A small image autoencoder, trained from scratch.
Model: 48-pixel images, encoder arch preact_resnet, encoder widths [48, 96, 192, 384].
Data: 45211 training examples, 24.1 epochs.
Rows from block 9 of the encoder, named by matrix and row number. Rows with one number belong to one channel. Each number is 500 + 40 x the weight over its row's rms, rounded and kept within 0 to 999. All counts start at 0. Numbers have three digits each. After the name is the row's rms in percent of the matrix's.
# convs0: first 3x3 conv (encoder.blocks.9.convs.0.weight, 384x384x3x3), inputs 80-84, a 3x3 kernel for each
# convs1: second 3x3 conv (encoder.blocks.9.convs.1.weight, 384x384x3x3, transposed), outputs 80-84, a 3x3 kernel for each
convs0.35 072:286506540506499536505522547478512473497514500489484482451516509545480508512511557474492488505508497495505490438534535462489567500544512
convs1.35 051:456456505480466527541587557441508456472445509495494522490511482486480478560557537527527495527425466549528505480488483477421538495510541
convs0.36 132:491511536517507516516526512517493503434534469513487516464488529493548507470484488226493489449456489484469499465451474446459534468510479
convs1.36 131:476493514529487510530528569484470466446493524480499552523507500490490541525552569506477471482448524490495628492501504491472489508530534
convs0.37 115:461527343522496528498500506480545444523484462458489479485519505481476556516458504506508477491511510484486505537554533496528502522496521
convs1.37 099:476452501485453505591510531456478476456352531522477515527555524497420476597522567529522507503455484583491526489481497476488514508509552
convs0.38 129:517533505492484539495536509534470530546503489519499477461469498470483540472465471495462473451450478285450507487451491520457555502484464
convs1.38 129:475456532509428489504561524462478539426508506493484527527491531466604526564513553498505614459443478508508484490495555557423568530530524
convs0.39 068:522400402526530523562553540501474480527471480481449507576508463530510513545503500534474497504484513466486501496433400501413449559484536
convs1.39 054:459443484509481539523582559424469478494440555502519530515507474510490510551529515533539512540399488537536486493464511501466513524546505
convs0.40 098:521537519525507509484428502546510550494462524502455460566528525540502505582537514510487520534508521523487518488487501470446489528459481
convs1.40 101:491495507502439521521517525506532517480444525497519556593595535541497488561548542529533515499400471547511509518476508483455507528524533
convs0.41 074:547459417480542518535534511493500489542460519484440480553513476530511542503489501539481501504502492505483518540460428513510529544398496
convs1.41 060:454429475484464525532589543456470492504420547519489512522497488525454504587547525537542506528414489564533510535476529478490503506503504
convs0.42 076:517535587441481522509494504473479488487436483512503441552533560500518462521544474534479496474450471520508494498514558468449474491454433
convs1.42 061:490470487484446553512522533474464475459448524492544556570524535516476479527567536525492474505405464555500495523484498471433527478492522
convs0.43 125:492490517498458494500493377455469491498476535502516412489526525522519474502570477512505537478532511515510469500512470490548481483509480
convs1.43 130:539461488471455542489492526517471421510421532497474502580436447512429493512551521571416476537549498522526508488491479435504502516552512
convs0.44 116:300520503512518511513510509475475516485503515511448546408483461544521517501481515500523496509515481498511511435466506445523534509518502
convs1.44 101:467475496500496526529532607468472520412455529496502568526523524487477500566510622522523499523416461550523514497461545485435541549525558
convs0.45 117:516489458537511464474492437484498493498517498465500476459463484500473521472491489503521482511552512499519468530533520523548481488523496
convs1.45 121:509470470496492486528513493544511541548528529529535554602550562642501552628579573543534541553585519557537548517515526417489496481514517
convs0.46 088:516543491509524476500504467505507518450492523509537522492482487441459473490486491547473340553464262563493386495506496511462518510521503
convs1.46 108:479460500496410527522552531495514513481485527503541559566534526513446459566557554554514525565437517594545540528528546494440548540547552
convs0.47 114:509483393524497434501501433472480514473462541429524509467506531466493507490505527532527496503560483513503448492528550511532566481477485
convs1.47 126:507470465518452519526490484532476483504422522522467516531492508522380508560488536519453522549532499555493538516502506447468521509538541
convs0.48 112:313502518500510528523506525482485459474521463537478515450510445574518483554504497479493513487513494500497489506557520492466542546557491
convs1.48 101:478457489507449525522522597458502500401480527488493576536547510466453483552516647526496493505455481547523529489485512465369475528529511
convs0.49 075:348516561512503539507532512458519518524509522523482522452524490533501511535510536493495481497505507528531514451489556459443531517488547
convs1.49 061:449439478492455527551599564439483462447434518478516535537517523506464498571549561540547511510421451572524519502483524445431528506528549
convs0.50 085:327520551531514500519521532459532499520513482508470486409490516575513515533522527480514486500523507511524494443505565466514466509517505
convs1.50 069:463449501490451527555569569463486482467449541481491559527520525504491510562551588545532516526454460570524529476503517442488530519533537
convs0.51 118:492489265511506508482521489450533491504462503505514515489521489519492536525510497524503482532501516496479500533484486520463493533503544
convs1.51 101:468463471504515513601525521444504485432410523488499500531497502499466473547534498513514508499482497588503500494474525468461519539500539
convs0.52 122:539537486502523466519511514476482501496487544507504524499478479515461465472497483500456253493439205493485481475505511470459476509500471
convs1.52 107:476449502500483533514527527457464486474435475473490538544529508531512467543563504525462486650483470612490494509487528488436519558500517
convs0.53 084:358552533542502544534495514510566490476534482501464493454543510530523487521467531477521524489476508508510484506461541504489556434505468
convs1.53 056:460458509482507517544562563472490486462470485478520522510456511460485454562499558522515472505451443551531477478490473486417550523504527
convs0.54 110:427501481514495537492511484492499514539505422502511497543491529544527572503479496494493511498562525487531510502499493454483491486465508
convs1.54 130:459446495482390482508541556492487481501519538534540550538538505552546515575573541526531520485562468545481534536501513499436507533505526
convs0.55 087:506510514515513519504480490531486484520555487539537497479453466474475468495484482268374475272400446444538542472499525506521472519536528
convs1.55 109:495458501499409544533530545472511507483495535497530542540525508508415474553538534536515534536415524567555543538518554486510545534546559
convs0.56 124:497498340496478513512474509461544447527508541501529480522514500521478531493526475504531486523521533487505535509485504507587497490495526
convs1.56 114:489431499480450524573476526430491484481417504533511494505506499463438477550494531531510484518515477578526499542495496469542504513542554
convs0.57 106:382477454529522514538537503490523490495551510474469523513512467535524514500503509482491487539490552487520498491497493519568524495513499
convs1.57 103:472457482457442478545512569474468517461435539549544568527495502512484510617558580524528507546414511547538513508485528472498525533523531
convs0.58 093:519461369539541546530509467486517455457475499522514541505524446511482508573525516507543506544522497521517481524512491505498520522508462
convs1.58 106:492465503506464554560529549498496494455430514530515533569539522491434472611560551533509510538448506589545528514514530478461523531531540
convs0.59 126:504537519525513507482527465471505494458506457479496536456498490477492472476482481468464483472515455309438273476501466478474520464504467
convs1.59 125:471456477506426528521538529499504519450478511473503519535512508509569476533569557568494580518446472531479508553540596509445553516524546
convs0.60 098:453475545384491557483480583474514499463554488522525489482533513481542519530537531502535494496466474497513506475534563465450500487541537
convs1.60 108:502473496520464554537544542454524503427485531491533550505550545456488548537526570513501511493402507529541520494501544463438505532546538
convs0.61 091:338505526537509536516520535473527461510509473472511487482509517577545519514497478468492514495515503524503520479502522484497499528520512
convs1.61 078:494477506511463539538539553437480490444452538504512563523512502512483505589559584531500502528441444570526533498484526474449507546526544
convs0.62 120:312493517513498498507483517440531501542508487546499475492520501568490482501513515471508521515496486515517516490522542564517502540489517
convs1.62 102:477430474475480500505505585472467484447462509466502593521487504477525461533498625509533486513458450528542544501482534495480514544522544
convs0.63 077:484489572526485544514525511483516510504481477501475501515484509548543534506538536497503503471419513508481511513478517472384488488468484
convs1.63 059:477485481503514529524548552405482465447491503481515515505514517478521528533565527520483472518444457523517462493483486446440511516502508
convs0.64 068:484361484560531542516508563521458462497466463468465473556508475526537514531471535488468485505478510529488507502478464500460534514475511
convs1.64 049:449436503495465545516589550455488462487438554499511494510510497498458501573548517529532527519418463548546487492490478510438551522536527
convs0.65 071:514548533535499405542504466479458509485485503515522492571542549525537462579530509538501494505476469500474481513477529545447460522474393
convs1.65 055:444468468493458548515560537488497470510443500509532533562518493528439444546547536523517497551434498570525512514472473485433519504532523
convs0.66 112:507515528533509488487491474477536507476502536480525523518499492493444444441455467540457484546452344527335258506497484458480514496527485
convs1.66 109:465453473492453528525525536489522496449442511470555544544531514526433493531593532593534512572438496558494520525498547461384497517553525
convs0.67 076:444430491528502561537546568501518513450479487491446506482471487543526516525484547476481504472483510518480516533495484516430508512469536
convs1.67 066:472457492520499546554572560425479454462454503485493522518521496502478499590559547518498499523395460536531468478492520461404495533498507
convs0.68 117:530484471397486551429462503504516526493538488466394529508538549500492499534506541494499494499488516485478514478479531465442504453490505
convs1.68 113:459453526516469550511486489444562521381511515487493531478578532417567529526537521481523531506440497529540480503483545466429493531539509
convs0.69 113:524519514526558505498498476488487520491506511490524500479504491451469453448476482510465524461464488236316351481473495502546506526500543
convs1.69 105:470432487465508518521517543485509519460417518466512524540517498492493496541554533542531579516407497545505501561501579478494520520524550
convs0.70 091:508524519520515451551548371491487500483474522495509471522479523530522491534547484494522502533510494528522473518491535509412499525505439
convs1.70 104:512455494484449537523542546514490508478457515496515537580511513537470474547551533550505510528404485560546507528506532480422522525538530
convs0.71 118:510496503510520499339514529501563480541526540406486490478511513496488513438538493507486491518484495478528526514471552508508507482495529
convs1.71 107:465463564478494481505519528457474525479450528441529515512552625505499594528555521489528559513439457527547499499436513466528490555508548
convs0.72 083:497446463511462450545562544477471497471494480475495502514474498502519516500515532482496496496458461521502497506466508519440461572505526
convs1.72 088:493474509531464541545556548447468484485449515503519545542519515564479487575580533505487495518412465560528503489485527480392494530513523
convs0.73 133:505508497467499490506499481467463502550579539538508517435465463468464507500505449472493466358468484527488485565527545486428473531508525
convs1.73 149:508534508491516536506502484445403414448492504483455531553553544558556567558502537508495492504480584539478498480480486478419542544504532
convs0.74 071:551502393570520366544510474513492525498477481518490529519515482533525436555537547522523494513498467495512495559526526491462407528490434
convs1.74 066:460449467506458531532568547470501493475419499491520528562519494527419445560565517526543512525428472555546498512483502485409503497525528
convs0.75 126:494520503513522525483504513524568516507463518515521487456502470463472486458439478501456474493485488244440490483499525525473491493487540
convs1.75 116:463449507490468499526554523464508549477420487423528513515528530497591528532575554496526675492456478498475482525511588437422494542520523
convs0.76 084:491395403571497519511512550483481458449497437456473554553499467525540520509447521501478486535480507534498484543476456531432517471507518
convs1.76 076:492469497511461541562559549438484482469453519507501537515510486514486501633542524513490521533400470558520492474500524494398537548523516
convs0.77 088:516515509505504515496507505512511518510554508513525535470450487480489490496475513377301258447379341574568538492524509500505515508523534
convs1.77 100:487454491496391531529540538473506503477475527498524544538528511504431479566533537541509530554415516587547546529523556499473555543549551
convs0.78 084:546526430557565485510531458495498481504530491490507500533525452549550474514528486506511524513528490531526504517498491512510482502491448
convs1.78 118:512489514527421538550539543500519518497459536517531549557543530536463501572555539541525527537405499582554530539529550496447522531535537
convs0.79 071:518496338537536508564551535502537466505505520513459501513520428530506532528509557501491531487505465475513505483470436541498524494462529
convs1.79 054:463422448499450524527590554476480496487433545511519537541513495534458481590559548519530500527417480566540496516458501480447545511502507
convs0.80 088:387442530501513556548528520498480509506480513503481435503456520548516507505509467487499507473474516520485542513501510497406504524484540
convs1.80 090:501486506516465538539571558441485488452459520481517539515505510501492501531582558521483486518429462544535502515476521477399484539525520
convs0.81 120:480501495511517524515512507497528509501514522505520519480484485479492502487476492324293393353330391435442478496494498503524512515503540
convs1.81 096:476456474483437496495509503459494511470477532472507522509503504492436483544519519526518520526491527570571561529507541513489554562581585
convs0.82 120:484498539518524311482499484519463499507487501480484503523488535458518521499472597479476517499517451493494490523463553505408470516462506
convs1.82 125:488464464557472503456515510503499527503395504450497543539529542531396504512571527524511522557437495512546512541485546474475557503519533
convs0.83 069:420525570425536556442538571510524487500481481488481470517548542534534524490512525485474493479503524526513505494535567459521517483486503
convs1.83 058:470461490473447537537601560440514489461430513487536536516562534491446493547580532527527508518408477553524505483462497445411505491540542
convs0.84 128:515514520492531524440475531487488456514481494478512497499465489463480490439482522497459439475481487229392498476468506492466483458468509
convs1.84 131:489455516509513520509538526412513552488487510481513502492502572563608601536540532489543652493471463541507476477473610474460486541538518
convs0.85 112:482518475516492512499504498536520484487507518498494514472507474499505523491473467238377429382518490374516503479499499504526510506514504
convs1.85 114:492460501498401530530540539488505519481453530496522542533519515510443467541556537533513545524480526581551579536524547489503530543545566
convs0.86 103:417558557422533501493524527487474540516469509471493472447511531540561517537548534517511502476480496494518518507540521463496479457462458
convs1.86 106:485469498483478539516527548480504549477464576484497567559559567551523577526524585526503499515401494546501523527473545466409508514520528
convs0.87 089:519530551540503565485343479521491499511499517537478512549536524566538560570474488514497507543510510512486498530491485497482506517446465
convs1.87 113:495499498505418527530537541492525509481473538506528561562566522514492510535546557542534518509391497558529528514508531490471520537534531
convs0.88 105:514462532519464538511493499479527504498522533503575536485467465485453506511491515531273437491295487504427520481525531499463517521506518
convs1.88 103:481455485492423532531551529451516497434475499477533531530540530483433482563571541529521495525523470576589517542494522481361505526559508
convs0.89 091:508519482556536454517523406515535540488425522515538484544529515506496481568562523511532503515526500510504472527507539516453467534488447
convs1.89 108:506450492493442542523533538510519514491411529498548547582535517522393469565566536539512517533418474549537514532496536471448524521528536
convs0.90 126:374474503516520490491484467439522490528539515515520538553521478566497468504504473491515529495498490515498449453441490495485521519504475
convs1.90 128:471437460472507524491488564510464488408400504505526618573479483471423448555518584560529490530434454530514512522520548504492544530544547
convs0.91 124:520521517521553517476499495524526481494529456487502522487507484452461494436443470489447462422445500253388426455465498506475506507510506
convs1.91 122:475450486451488521525510521480481507448507504461487512534489478519553507549529510518536608501369464524496495544531600463470533516517518
convs0.92 120:535532509515545515480474468484505504502467519494524504486494488462476477480459476514498481450456443255288248482476519496476494503506501
convs1.92 111:462438478479461519525547521493503521472450526468525522536513515525541520554566535566553594513428467533502498554532573493404560529525534
convs0.93 108:396446558523512550504496512474473533491485435440523427523466498494515506489470470490452522515502500506488510536501524513457523530497462
convs1.93 100:493451498507434497516560562463488474433469527434547534554516529483479470487629560537508507496429425526540533505483499500421510500489502
convs0.94 090:497507519515509522499498516495531491523508546486520517485514500487505513471467483187445536424528571409526570492481502522493522519519505
convs1.94 107:494475510500408545530549559487520517490456544500530546537528511509442488554569555529520540526438499567558566528526557507479532544543553
convs0.95 083:483498522494499528494494482509473510514509474500516533472499503464484467489478494269496546372533560414486518498513483500524507509505476
convs1.95 084:479456499498411536547550549475515507474456526513502556550551505494440470577541549531510529527435482557546542516507546489479512536560562
convs0.96 087:523518517503527531521511518491540523497538494517541521477484497483478464471487494267270400392417491539567601468477519478498504506513541
convs1.96 112:497475508489411544535547547475502510478475534504534541526517504491418481567567545529516524537436517579570549540532556502484546542540558
convs0.97 072:562543576546485472492498425475471496461501503466486516565538567532546515529534474518515465501477470505506494545525503503414465479466410
convs1.97 067:469443471502449540509527536494495493485475527532541565586539527518469469555534537528510497534405487557528501503496499479434534502508520
convs0.98 070:437485500460557576473571556482544497481497526484485474468526531518527535516534549490501500494505507522519497520480514498506550456446498
convs1.98 065:442475488498428515550597532447493482465429516502517509521507514506452491571580529526532527517430492558528506489515523481449524509511533
convs0.99 127:518484484530480490511499498544517469566537512520524497492458477515458484500495478472425335507426318493451449502492516466448500499461495
convs1.99 127:474484511492482544489520517470478465508462464504513506548557521552550509562570522541490473603522455600517489512497524483454498537517502
convs0.100 125:500521516523525513519503499504482513467445482572524537482480476469476479543497510327244345466470402509482485488494504489455514494469484
convs1.100 115:489509527510496533512556535462471478477417507497504540561558518527457496566560578507480468522464479552602550495476524499407498547556556
convs0.101 106:507533489506546484484496509518487520510543517504513500485499506471509502463433463439451363428462392311408333477491489522503528516507521
convs1.101 113:495448506476480509522541532486511524476478529491517547528498518487480475554550532558528567547463521586542534522508565506459553550534557
convs0.102 128:488523506477504439494446362527510503498482539532498422526526518499495499521564547504500527508510492530492477515495496468424458474490468
convs1.102 137:550490462482472487449466495522496477497459518420484504589463476605557523502507533578520503530493519494525510510504528489471526500527511
convs0.103 071:318514535515526543517557572479489466517516466495465478476506496544533532532520557477473489509500504501521524404539546467482512488518536
convs1.103 059:461443482486459550555589552452501472461444530498516521483519500491455493553539537539532506528400467547529504499486509451456532507540530
convs0.104 120:520519510522508474490512497480499518523467552523505525495477468533479464489477494499411274535483251498458456480493511479494484504477492
convs1.104 111:472468514484464554519534541480471487511362483477500534542526501552474493546559530541488478621461468602544509527473515511411466571516511
convs0.105 128:361473502526468498488492527406577523541507510542492529508565497573496536511517497505476525499525503501505507366510516502529478503498519
convs1.105 119:475448469440428501498497579455464483497493509485537580481501464547662526505479603511557493496531437516505523481459525491513519517506581
convs0.106 090:397456485540545551516526538478478468528460470491491506487461464565540551518505522510488518524527491496510525478458489499460510549504520
convs1.106 102:492469509514458537546572572477504513470438549514538547527532519515437497583592542533518521520422487573539531519500548509445546545532550
convs0.107 105:352525533519518501515508534477559500529470521461510517484529533554523508496464497494497506525487501516505493472485495496530521481477460
convs1.107 091:489478513480480498530549577456476476444428546461514526519499500483524523543553579497503513510446487537520534442449501473454500537487533
convs0.108 083:419522523517560555430520536499501516512509458453478512450490495521493479503509545491515516499518536502548524438483518493443534460453469
convs1.108 090:495465500510480522543555548475509537464454539513513563554540549501458520588569564513509509537371472561527516521495545481414509529514526
convs0.109 101:528481354502517523495513487474507489506407544509509525491516473525451510535512542514513469511514498471473488535484435489434496533477547
convs1.109 090:472475487523483524563543533443508498457362537531490515517498490502399490607538503507494500507501506579511497494468517473479513538507526
convs0.110 074:421460559536506515540543504490488522499470479465431535515490568534539489516483513500474519525483518498476498494423507497422522499474464
convs1.110 052:457459502501480528551600543462465478423447527455523544521477516502468494529561562524504489538449467515531498484480487469428555500503530
convs0.111 136:496523518543464469448492505390497507511463525418536467500521501500450486459498448506507497513485489459502515505504495509497526429480512
convs1.111 172:492451553494488458507494525453539577469460489472486531528507607563515507548537570515499564514491475538505512484424567468512499507496545
convs0.112 085:490530555521533414532521448502517505515452496490508504507517548565525454560551510517511485520489504526483503500528544486424457538477419
convs1.112 090:478455484489446522517538535512495495484409537494519535579526508547410460536547511532505520529387492567528531524485505472451507512511520
convs0.113 123:510518508502514526477495519502462523548538504526516527490494438479502501461477416470502523390479535324459526498486511508457491497524517
convs1.113 121:507478509520457526547535524405467506420468520444463520502509488492523525516493502483509622465456530493533518471482528449399507539533544
convs0.114 133:498514511540447489551475452515505464524526437501417356529487475468498495467496493464474508485474509508504473538519504500452474494447447
convs1.114 155:513483471469508505495501520485486391442403438451461474545513442536465489558556513579526500534507522531542525536534476499452472536517497
convs0.115 119:530520526522557495477488500477507500469464493495520504499489503471435459467465485533469470488447441320211361468438474482523501514497499
convs1.115 112:462446484446516512532529543483513502472424512465529517547507526512473503555594550541575561516407471545509489559504586484500493530510529
convs0.116 087:521529369580541509529552485517510479497493491500495484506509453523504526515522481501522502518544502512529514523501492515460457519501480
convs1.116 098:508467508515435548563545543492503517489464538525529547565538523544441495614562536537522519534421472584538523544523543469447515518527545
convs0.117 088:550510436530520333510503492472495536487470485475502546528499507532544490514512569477505484498489474499520501524531515486420409545492471
convs1.117 102:485467497532417528531535538483512506503445519507511534547528509554423469561526498518516514536394481559530512515495527488431502506529524
convs0.118 078:549416354554499506548531522517466454470492472491469533524497430523505531572516546511493487526481484514471485502461443499413474539540480
convs1.118 070:474475494515480540552582544443461474471448522507483528546522493518468480602529517530522525527389506570524496495505500482420490541548510
convs0.119 094:505511530539530436531525380475452541534485544449499473509481494578526510530561486501517514511531482518522485514536496499491452518476438
convs1.119 090:495429481486442539520529554515499495495417530494486527593525498590452495556527512547500510521448479549532516518479523436474500499547528
convs0.120 086:564526519549525494524425433511493491483470504529484505582538509544528472539489479504491499536495516535500508551499521519470488478426410
convs1.120 122:514504508508422534540538539498510515490455525507525552555538518515460491559556544541525523535391491571541527550533544501460529542526528
convs0.121 103:477500497492530520519503399578485540425481490572496528519509477487425472569575536499519498503490499511494469539494530508430496529507464
convs1.121 108:475435469488511520535512533539484523440451446500454541630541533456359427587571565535489493514476477530544504543497510452406497503505506
convs0.122 114:512516529538503446489470318457546475483537503442529467479508512524520507483572481492478503521523510489520472503478485484488484496523483
convs1.122 102:551465483479431496495500516498506512509452523446522512596516522598532509506554504563506511505470498534523509483478507481463502525540546
convs0.123 089:494514525496522448525514389500453551507477514539489486495475537528547537563558502501493502535491494528494481492468527500411484523509459
convs1.123 073:461436473463464516508547556515457494445444498477486516620488526549483473549529522534517512515438509542524511511450492464417501495508506
convs0.124 074:482421423558546570519527544490489453484461467484476498541487452530511521559501549514491519508531501502503511507453467565508524508477485
convs1.124 068:470451494512448549555577547464502497482418546488496523521543496516421490588553538534499528518424478569516500475490509492446537532517530
convs0.125 114:495492317496497487487499511451490461477488473528521529490511470512480517516549518502528489539493505505459491538513506511461477534539507
convs1.125 105:476475480509469519608508541453487488431404490517466533539520487484420459598488516509479518522452519568507512497492526459431487513524544
convs0.126 078:550518368510491358533534514473482511463516492469466512522493472543533464522532545527519505521499463495511490512538520496477440554490474
convs1.126 079:476458485524425529543535548473497487486467511513519539542521493540441465587536514523521515527419485572543517507496523499430505504525528
convs0.127 116:529469304504503516490480470491520491499498499505495506513514480506468532509511490517517500517498526495509521567483502518522524486499505
convs1.127 105:474427476492484518591498513464490513453433517555530500544503511465435492633543521522534501521449507570527495547493511464469529510510530
convs0.128 097:537540567528530520479423447502532473517473529506483481538518540558535539495484453522496502543495513538514508529442497478458463470459474
convs1.128 112:511496501495455519526529533487502510484456535485529543571547531533494514536550533545537521522402494559527522535505544486456523534523519
convs0.129 090:512515497535495531511498494518531523494489547487516513448484495482493531473436486294478499423554523402531522480526481500558523480539540
convs1.129 088:477454500504406554520545555489515509511422538523519548532527488513422456566552538544512542517464486570536545513516544488488524534557552
convs0.130 092:523504304513529492526507531490505490488459497523452527494501413532502540509507528505536493518516496500531510516503490510446438551515526
convs1.130 102:493464503508436536570532544469499502477459521521498542531513503523449490588517515533520518531425496580542517522506544473447517523527538
convs0.131 073:557521319556534513509555524501564461513483491475500500570521461553501498525504506504510502488503505496500493521499418498487470521514518
convs1.131 068:460436466502443528541575558449498498470419555503509545528497480511446491577559540537520522541427497560544511509492513471484504521508505
convs0.132 108:521546503370530511375507522521522519506535493455470529532551534459535477473525496517487501512501493494493496524504542469476525431494498
convs1.132 103:472475564491463566512515506482512534447459537488507540528532566500481553547534525512500522530443483557536495519486546494447521530525524
convs0.133 103:500512491494499515498526513515523522520519511551522535470475496483498513492501505280291299333379368435473462506517513491525536538526522
convs1.133 103:484464497499421527519542532475504507470466538500522534535533515501433481562554541538514533557497549600570573527521561502453536540556567
convs0.134 070:556555455510517395529534490464501519480493465512517548558534513552568516549501535509504496477500488498503474522504476496433410501481454
convs1.134 056:459459451517483536529557551467507488495427507481521518540527471539435457580517479513547515531423482539535491487479509497431523501520506
convs0.135 124:495488499489494513501474248536522522496484507452528500508531533500502538508521507507502505506533511514495465526518500473495517519450498
convs1.135 112:572464465459469507499544503473488478417388513468490517549476495476467488541565551584491497494545503536537506457499493514429521544537533
convs0.136 092:507528546532473444560469515450479513495465503428490491514509538525510475523542556519482498502485489520461517507532517478460481521422430
convs1.136 093:483466490519433538522526549498532478488425515495517544562569508576467461563541527533499493528421468561505532530512511471428493506513533
convs0.137 119:496432379505526458493480460499513502498478531522476496486498479510470498507524514528533483522509516509518508484425476502488414505469445
convs1.137 129:496431463509529504546493511505479500457419488547510525556506522474365488575527531517522511504454483540542510566508515443487524524529538
convs0.138 149:527521457505476507508511517494481298490482401496481477503546459504519489514491467492500462489482515503489502495501382505462486512484496
convs1.138 207:488512511480496511523490503460444447513465470560479469524533523572531536622514523488497496502500493564494488478499492486489484626509484
convs0.139 096:536531488513524473491521498475491537492505557512508533502467459509475477466486505598458217548413253548484484514497508476459491514494510
convs1.139 091:472457496492463533532546540466502510474483536496514542559532546546509509593551531538507524584461515620528533512493548453413546534515536
convs0.140 074:352363525558516532550521529486473509461451457467431469488435535522527510525504515470472509532485511510507485453458529477456561526499512
convs1.140 055:448439497522479549544584553449444441472450532457522513517489493504474494557576521517513511536417452530544495505506506518439546505517541
convs0.141 111:341499529510535504497515502437495462469480493480524481492498490574493449507493488472500507515499475519499500524518513536493563537503478
convs1.141 106:471458480498471507510516588461497515415426529487516589540513522471411467546574634517495506511413476554530527496473526485419506534508532
convs0.142 124:529525507514547528494512500489507537511448506510502491481507503451469478470440472525493482440443498151296504480478475523494494501486502
convs1.142 111:466433495490451500537545521451513532475397525479517529531532512494485500554541540511540609491420491527513488522524601473458556545523527
convs0.143 074:419470560457495604498529585478514476504502482486490483510488512535564548537518553497497504490502496504519525492488539471459539500473517
convs1.143 080:484471496500454542551567546456503499458443525499508535533534525497436500566542532521508515514389481555521509514521540482415506533529530
convs0.144 085:332498519530520549546532522434521485513478505483470526405504499565524535548488533491503484485530481520528534419509507475501519532497510
convs1.144 093:493475514505451531540541557473500502464433552509517568530532510516470506571539585539517513527400489573538541502500549494448537534530560
convs0.145 078:342498578514527538527501535458540497503446477521537475478535524558534464567540513496482521498488505509514510440516570477532484547492483
convs1.145 062:448442499500489549566595545464495452445437521475517546526526503491439468551560567545511504530423468550507519477474486426422494494517543
convs0.146 118:408427388491493501523529520519583537512582504472523460526530542536476531489491525486514499500510525520520529513491483547594546534517511
convs1.146 124:437432435484505499545503547511483493512503533581570569528480480510416475633577556537514532564518514536517514523504515469512478487503520
convs0.147 105:483524530489515513525516518528465519506590448553482546464454504485518506499494506211387516436439505500487512486485525528455540508497506
convs1.147 102:503495517497455542532549556465456485429488505501484541520502500495476462559518559510516509514466511552565570525499552491404525529524551
convs0.148 100:512511527530484535500378480515508494489484502509459460518508503529505547572513513519480518531509518518462489511477494493487469524489456
convs1.148 096:484485477500427506521514521497528500488445532467517551591600513543497501515538517541538508501411494541492508527491504479457507525521545
convs0.149 102:377514551451497529553492516484577468443476454545491502458534485525513463531528490502504507472496475528508494525510523496540508528486501
convs1.149 096:484463492508460530535535562461510474422446538487544562520525488481482529547554627514486502498439503537514532503481504460414488530500521
convs0.150 110:487516529508518489536517375518476517535416522498465462506492512525495505500528509483491490512504506525506459518458510516447531523454483
convs1.150 102:522437474464467510512525526542453521465421523486499527599464513534468473563541535550489497507456478533536503516465517481434521521507526
convs0.151 096:491518513515504520510498512528496505521540524489485497468484478495493522445464469288491579331505564333494559483516517512454483539541524
convs1.151 108:493473507502427551533546552472502513480462528498504547525513489514472499539548542524517554519449504563552558537532551494455511542551559
convs0.152 111:524554528500429442495508486525453479502480475439513475516538531511502534458497501480488512457445486499514492499501521446403462505508501
convs1.152 107:498480505521498505500472497457405493536456512506481530537476518626587495579515501508486504551473453544490484495476532470441492488490504
convs0.153 071:472451579407514566495540557497484491490453496475497506504493556532528560518513536504490499462485497505519514526481510469456532464467531
convs1.153 058:451471486492478540553595539451528483477465543527538516507537516508476511537562530532542503520424498553534480461487526438422511518545531
convs0.154 117:497503351521513529490509471519522466554491463483513489521520524498509563483463502483501459512538495477507491555524505489499542499479488
convs1.154 108:470444486479406480563512516486487509473385531554510519528521529510455493580528555527519515500469495572509524531517526508472548519529558
convs0.155 101:519512445514526453529508476538472520453460462531475515539503454454502438521513534490538491503502478486527504538490513499427489489470420
convs1.155 112:485453497518445531544527532504493494474404480517489533549506501505388432615525536524503497538423472556546496546521518486399486506514517
convs0.156 094:480495560512503447539512396480514472472515483471508514484507517524520489502554472480470520509503497512517481474519496459448439504544458
convs1.156 083:479455487493457538521510532527462480476439499463482542591523507575446438494530510550502530517417485544507527502463496451421502493522517
convs0.157 077:327514542484540573496521546481510502508509506473513508426497515535510528488538527493503485500521469494526503401478528440474541460495543
convs1.157 108:494483513513441539536554553480510520470452533509525553529531522507451496560551552531517527529402486569535532516517568490470530530539550
convs0.158 077:553507313522524482571535495502496512527525508512471520526506426526557545542500539497523472533483501508506500567513410539414413533476473
convs1.158 072:473453484494436514554556545453480475481449526495506521548524486525471478577524519538544516521389485562547508501487520483405499519527506
convs0.159 074:342528521462520526550527534506556500480549452504473463436526532520502500554499523478504496456536522499519486433524551424494557512528473
convs1.159 055:442442489494486551540589562455497467427430515491549534505503487488484522568558581526527489517440500545528502471493475462429526509529524
convs0.160 116:525507506505503504427449520492527457450551424477484553516540483510547489552500548491469528518511508479459520483491495466496525487468469
convs1.160 111:468482530491412510505496513491536507506462511482474518525654526539547501564502502517517514515439476554481499499474463517460493532526519
convs0.161 085:557489356525516549513479505524483449446462458545477561516507458477448511573516578507489495505509495495480512523497446500401483513519484
convs1.161 063:450458454520508517557572532454493482465449499526478508533487472456431429600536507524523512517483484546512488475515483458401501499521487
convs0.162 072:508554554484524533336503522528489496515511487466516513553540545519537504443538516495497507512525483508500480518504542506494534433498474
convs1.162 067:472458485505468522523565551487504514471445527497525554556549551526461484553545553544522538523411496562519513479490515461460513516524534
convs0.163 066:511468383531505524544552576497513465495512487478487455503500479568541544571551539485500498481472495484485522487478495515448416541462503
convs1.163 051:479438457513460541532579568434479477491440522523531531521519487552486498571554544520527492519420475538547472479472525488424503515533514
convs0.164 070:545486578540436587503434545559480521480496520523483507542505539553521524528535512514491487497465483497487528524483558476401480473428435
convs1.164 053:434471441471460517532547531494532466477504484515551554549529520469459452518545507522502497497434477530524487488524468493441536497513519
convs0.165 066:410465582547544564468500550456495525551492508483481498502498552542541515502522525481495503522491522519523533429445527521512562476422497
convs1.165 046:432436487485440524530584528488544486490457539493555527527545527505450501576587539526555495524446458534535493492480485470482523494530527